{"arch": "dit", "model": "image diffusion model", "dataset": "retinal OCT scans (Kermany 2017)", "train_examples": 98430, "image_size": 48, "horizontal_flip": true, "conditioning": "none", "objective": "v", "cond_dim": 256, "norm": "layernorm", "hidden_act": "gelu", "mlp_ratio": 4, "head_dim": 16, "fused_qkv": true, "qk_norm": false, "dropout": 0.1, "inner_norm": false, "patch_size": [4, 4], "layers": 8, "width": 256, "positions": "conv", "optimizer": "muon", "muon_scale": "spectral", "learning_rate": 0.013, "momentum": 0.95, "nesterov": true, "orthogonalizer": "newton_schulz_5", "adamw_lr_other_params": 0.0025, "max_grad_norm": 0.5, "gradient_centralization": true, "ema_decay": 0.995, "max_steps": 8300, "batch_size": 256, "epochs": 21.6, "lr_schedule": "linear", "final_lr_fraction": 0.05, "warmup_steps": 830, "weight_decay": 0.08, "adamw_weight_decay_other_params": 0.05}
Rows from block 5 of a small image diffusion model, named by matrix and row number. Rows with one number belong to one neuron. Each number is 128 + 32 x the weight over its row's rms, rounded and kept within 0 to 255. All counts start at 0. Numbers have three digits each.
After each neuron's rows are labels from the 100 images, of 14848 (inputs lightly noised), where the neuron reaches its highest value: "strongest on" is what is common among them; "patch colour" is the nearest of a few named colours to the mean colour under the peak. Only what is clearly more common there than usual is listed. The data: retinal OCT scans (Kermany 2017). In brackets: how many of the 100.
# fc1: MLP up (model.blocks.5.mlp.fc1.weight, 1024x256), inputs 0-127
# fc2: MLP down (model.blocks.5.mlp.fc2.weight, 256x1024, transposed), outputs 0-127

fc1.326:095075096146182143148105128138125070140113081105139045138116085134149124083172106141117104139108162147114081119149111202057073110225131146131121120102156131110123161166068161135175118127122127146120093206104144122092093064113165175144126070137097172105165201105139102120171101155083093116202102138178147130128143139142186102082114125130104156118103110094030082179137133166129130139144
fc2.326:131149098124217156168158107155114132105070051110154137106134111096129146112150185164125068161121074137138071121061079088113140100087141134141136141157085157131107139117157154115086132079163126124141117112130116107135174133143071139136099125131103131107173098139096155146163121172055078159164163103132166115108139113153117059119139163119114107072115057162111135105124098167171081176083
strongest on: finding: drusen (42)
patch colour: grey (100)

fc1.739:143158148152169106126111121121154130186144115168092110100130187214110175112133138182106084110110134136182119073158113131084146132136123082110134145089113089152114129078149063122140105081098110153114092034106130139164135163151124172114103126120111100059094132139126079198159140144152113222131117109172142083119154160173144116107131124113130110141179107116147112173153140121101155073138
fc2.739:116078126129061134087082082113119127118063134131085171112122201121151109117122107181126130120094124082137129136075119149208132103132096116035064167077184118085107108141183182149082143134193169227104083126165116151121097122177163128115113150162091140133161079159112086145089157096116176120149174109097149121135137128138188095149118119141117145097074130127078106135132146130106079124116
strongest on: finding: choroidal neovascularization (75); finding: drusen (25)
patch colour: grey (90)

fc1.370:160161093105165092138093189148143138173099100163066091128075089114148113134153082115083149143164115140135123138095093124088139176148102120092145186128087141162078082195130085105198134096132135106166109153164105128093168087130176178174129136053146132129126123105127129113138073125157158170131176231113111146131119113153086152106135184097126138102131113167127163102077123159117141135165
fc2.370:142128119065205129117096083149180110108125164093161151141139042182126104114117216127141121116126133092168116186121182165165099080139173128112208121129081155112148108117171123164053124129109134159134132127142159149117204102125085150138107095097128161171159191125111098135086115145099112155120089165103145137135149111100207095167128110113103083179097112118145164153130165146097105159185
strongest on: finding: normal (80)
patch colour: grey (93)

fc1.32:114125080129150126138108135128126122131120132000141133158124159142112078161139135150150032121138123131147147122134142174136142132129120123110131142121131138163116114157136140111131110147156000107135120124115160130131126160124114150124130153139134125144095119126149101159118080154143119134098132190005126107100090176097156121139135111106111114112139102095126119147133135136157110147132
fc2.32:098181094139127144118114125149125103113118136110028135125124149142136119159058167116138078108127118175147178170136180066106130105120140066124111111151124209101139124151138088207131114102151065159143166085139095145118103200095096144117151146189152131131133181121112144154158139153125121113182153125057104123088105130128108094145108101138110131163131146138128134121131145143158198103152
strongest on: finding: choroidal neovascularization (64)
patch colour: grey (78)

fc1.528:202105090121165118132124142170142134123111162134067117104109177155157044150085122160158112088062162132132160103119119093121117102091090255108117179153123099105139171192102189105116207074141121145125124144137152123120137101142118091082105133192103097117124144152045163132146093117060224125154127134191122140127134132091092122127155118177128105105133134070127089125152102091116074104113
fc2.528:113167111164100139196144136174142159122113150114079158114095142167163151139125181071109115131133054076148145158128068100187151125119100136124177156108087111159142174095138072145181117150163125144112097184119175078032072112106114174145158104139149127099121089058142100133096091074183133079108138146119152139160130144089141181142201134125171113123135135135147144145123116137160138118104
strongest on: finding: diabetic macular edema (37)
patch colour: grey (75)

fc1.293:097066067135145120129151142147093107181124192164140147097107100159172150117145120135152085115143171139133134129147077137125156125158208104144099132218133154076129121097184144133113112151151109150182107128112114106119147171106106125183080074154183107184153143050118122108079147138105111131061145179179128137130094134180164113091155109156162128158104156098133108117124092131176137116104
fc2.293:151162119145115126138159148085114139186133203145093112171166138100143118115095123086145132120117104177105110132109084109157113122171166147142101086101118163056152155110112107123139148114139112111220101068211150100089139163127094180111106139092166148185167106094156110152145133143125144150071140077145086130127115152122089104155112171065113148183105118159091112077147108105112090161141
strongest on: finding: choroidal neovascularization (90)
patch colour: grey (70)

fc1.216:132143080177133157118165130132081077085047212122185094203172189114129125140162143135107188134111115104174129145086121075088156125107085111152159183097132140162088110184147186133146065154191097129119141078118067150133151154136088153180167138105158097154133130142142116147158134207133142135114082112165092161086079154157081181127094156140092120134119064148103111179111153116086169153077
fc2.216:142120109047180098123124089166132183133045210121159146097083079161143132138135105140129101107138126090120115069173139124210140082117134108092178101122153135124129127124159089075124134120131114152121120192144141094098151141166095066169124077130132115163168100141182132154123117069138077133122099089106050085164116181085202155100110146126119054157134193083132131164141144140083089141093
strongest on: finding: diabetic macular edema (39)
patch colour: grey (87)

fc1.754:129114136163097089119114194122141177139103082121140093119169110111127138113124115148152131113109097159090091116113184118078096114102113160143145137140147156101129095066081123136110125135148119109096068165154122205154155160103138149191107120182120110103123146095181128076211139136093154205140160180103185157109097151171151148145107126158139120115120089092162186200105139130142138148120
fc2.754:111152127147168152192040116138103095165172108114110172137041120154134088155140082155144146095121145177117091132180133143128159100159166138118112107127136101086160154174088072089144125144133086210124136102156135123170139084091066120104136102106144142087124087196117121150157107113115038073150118127115145130141125047123180112166161154146125121173148117099188135099156156123189159123085
strongest on: finding: normal (91)
patch colour: grey (97)

fc1.126:189117151127138117075108147139084147132093105140162070134135169113090160146125121118152155158125155168104142114161044135152206115078124138109114110140108115172145087132123137106090139185114129164132120103137171086110097091111119169148080142176076098060085164108175116130114156209151161140101140133097112112116158095154072065109110144126162125106028148139101139154120124083085120140190
fc2.126:124124146093101101085145146120139091077160101131161133157091092183112114104124080143116141046114126122143135082137153157136132139135165148089134123100174090104072075138122161102127145110097100128103171164133129139123121108142160113101162159167126106037055184075146104174155121091188135166128067130086089133145147112117171176134133162138120065105104143131176121133123127155171141147163
strongest on: finding: normal (98)
patch colour: grey (97)

fc1.639:139104142097129069127104101135204188087086122163125095153130091110153113120122148138111114149137089121159097121140041142147112184165143156161119146089115132149153141135160140168124138095114127112128142162187130108151100145110146081138074121052135169163123144119202025108116094127042122122103138075203110128164068050099135121143116137138129142175150124075073123132149168111076126139117
fc2.639:122088157166107193110117141083133104176130108138112152117141125161118119138128119101146139127161138141159112160136073131162114127177156203155204155113051132075112086129161147152151129091118146110154121080114119064122144151121151170140120147054157137154142125106084203113196144147091123156112170122101095109098144115132070102127166158105145160158136110171102138108160023147051165130089
strongest on: finding: choroidal neovascularization (72)
patch colour: grey (76)

fc1.573:100116160173161097199161179104130111077175133186057103156134099149096137143098173154134098096072143155136122167096141075161147150107119101145179112089188134145092119114095130097134142169167077155127093210102149128105127124142135114181109124154100096133163150076167127103151145111123113111167184157107198085157103127110147089108125108144086100162116086097126133156116122106126079090071
fc2.573:119113120058168108133135041190115109151203109108152137122119072194101131119138100135120103132153129129125115122168140156090153130117128140187079109155117141138124110138092146153099114155123139161164087110100129138181138131072097140153073141140080169140171119084067158139191138145095163079128170166144203161130148124134063108153172168136054079158152146092160126146088154127078103107092
strongest on: finding: drusen (27)
patch colour: grey (90)

fc1.412:120160118081149133119173168141089115061202128135120104085145115161123107100058214087118109156128190139164092142136116064143131163096140142129115176096108132159099144130124160067107096096128099153120156102113128061127128207143152187143138139093083129135141155151118100095097118163103151109150101157108154125127150152122194110079087117139077136113126157128173140133171144255106119147104
fc2.412:161133134186150146154118120101104135228174082137127155142084178117086131103117088179143139100119040148161101147126118129110152158159111074139127070173108111124101109057135068199159132069152115115121101163198137091109138146150087180123145109122088132117127101170151121114126149085101128165110134148126159157135098143134082100108088199171041118120121122124168148171109115205112123133105
strongest on: finding: choroidal neovascularization (60)
patch colour: grey (77)

fc1.521:098114023141134091136143133096202207134162177107092066108135130141117129118123136129111118099126078153133161117138164163153151157058163112137150141116087172155107052146089134051113095105095112128091120096137085087133153125134083086136159127110047126145107127183105160124166141135117117160134126135070166124150140137158168107100079076159128112112123104120162129156147134111095145181124
fc2.521:132062117128118134091134128094109081146136198130179114185081143166083148143118172117124124154124156145131118119148159133099129136091142194138169144075199094128128014127117121156094135115132141148097165149095126146157160151092105175090157098131105165150107104154145126161087146105122145119132122171140089130141152129151137078139094161115123137136056136097202081163131141130115163051140
strongest on: finding: choroidal neovascularization (85)
patch colour: grey (68)

fc1.332:117183148114146099122114125152113145125114090146097110162129076130108127075061141178129090143167149130122112154150150160094098140129202117154113115145117141142138094121190118094160138175080140120091149113171174079147198153114234175130134136111088113128132128150076160153106170106136090143142097114145120103061151161125151151051099096129103121082139124158159143096147173172181095130117
fc2.332:110140114105103099113116155117062129094100187126134120121138057142134137157245131061126138147165126132071127053136130138157110073126056105128176149148148114146123140124119145078127136108201122145108047127103142159127085128126041113100120113089073134120138117118152128185103128119124113101133126096127130114150130057125138177139149171146114101126106183113128121190091061130135033134114
strongest on: finding: choroidal neovascularization (73)
patch colour: grey (90)

fc1.44:119057111111127145192115106121205099144079153156154144115135106154120082157121144102154130132152139173173144169078125130111160178065118128143129139113170145117130145182116040142091145090128137176146092164164138209120073141150229110178123124149121186130089081067160174082149095095139087139135091186158126137168034091173099028148139089116129116134099158085124134163111155145104127081163
fc2.44:097183124127174112058052104114131073168141151118102153160157108071116113145145109143144146130127186146147107181183116142117142048081109114135126163173141114100129136151098189105126116082164172100138089100119140082150138117082101116156097122138104161119133142153161065116155118115126047161137102117113068160137110134121106057140142123134148156150088110121084144136097094157143160167190
strongest on: finding: normal (80)
patch colour: grey (75)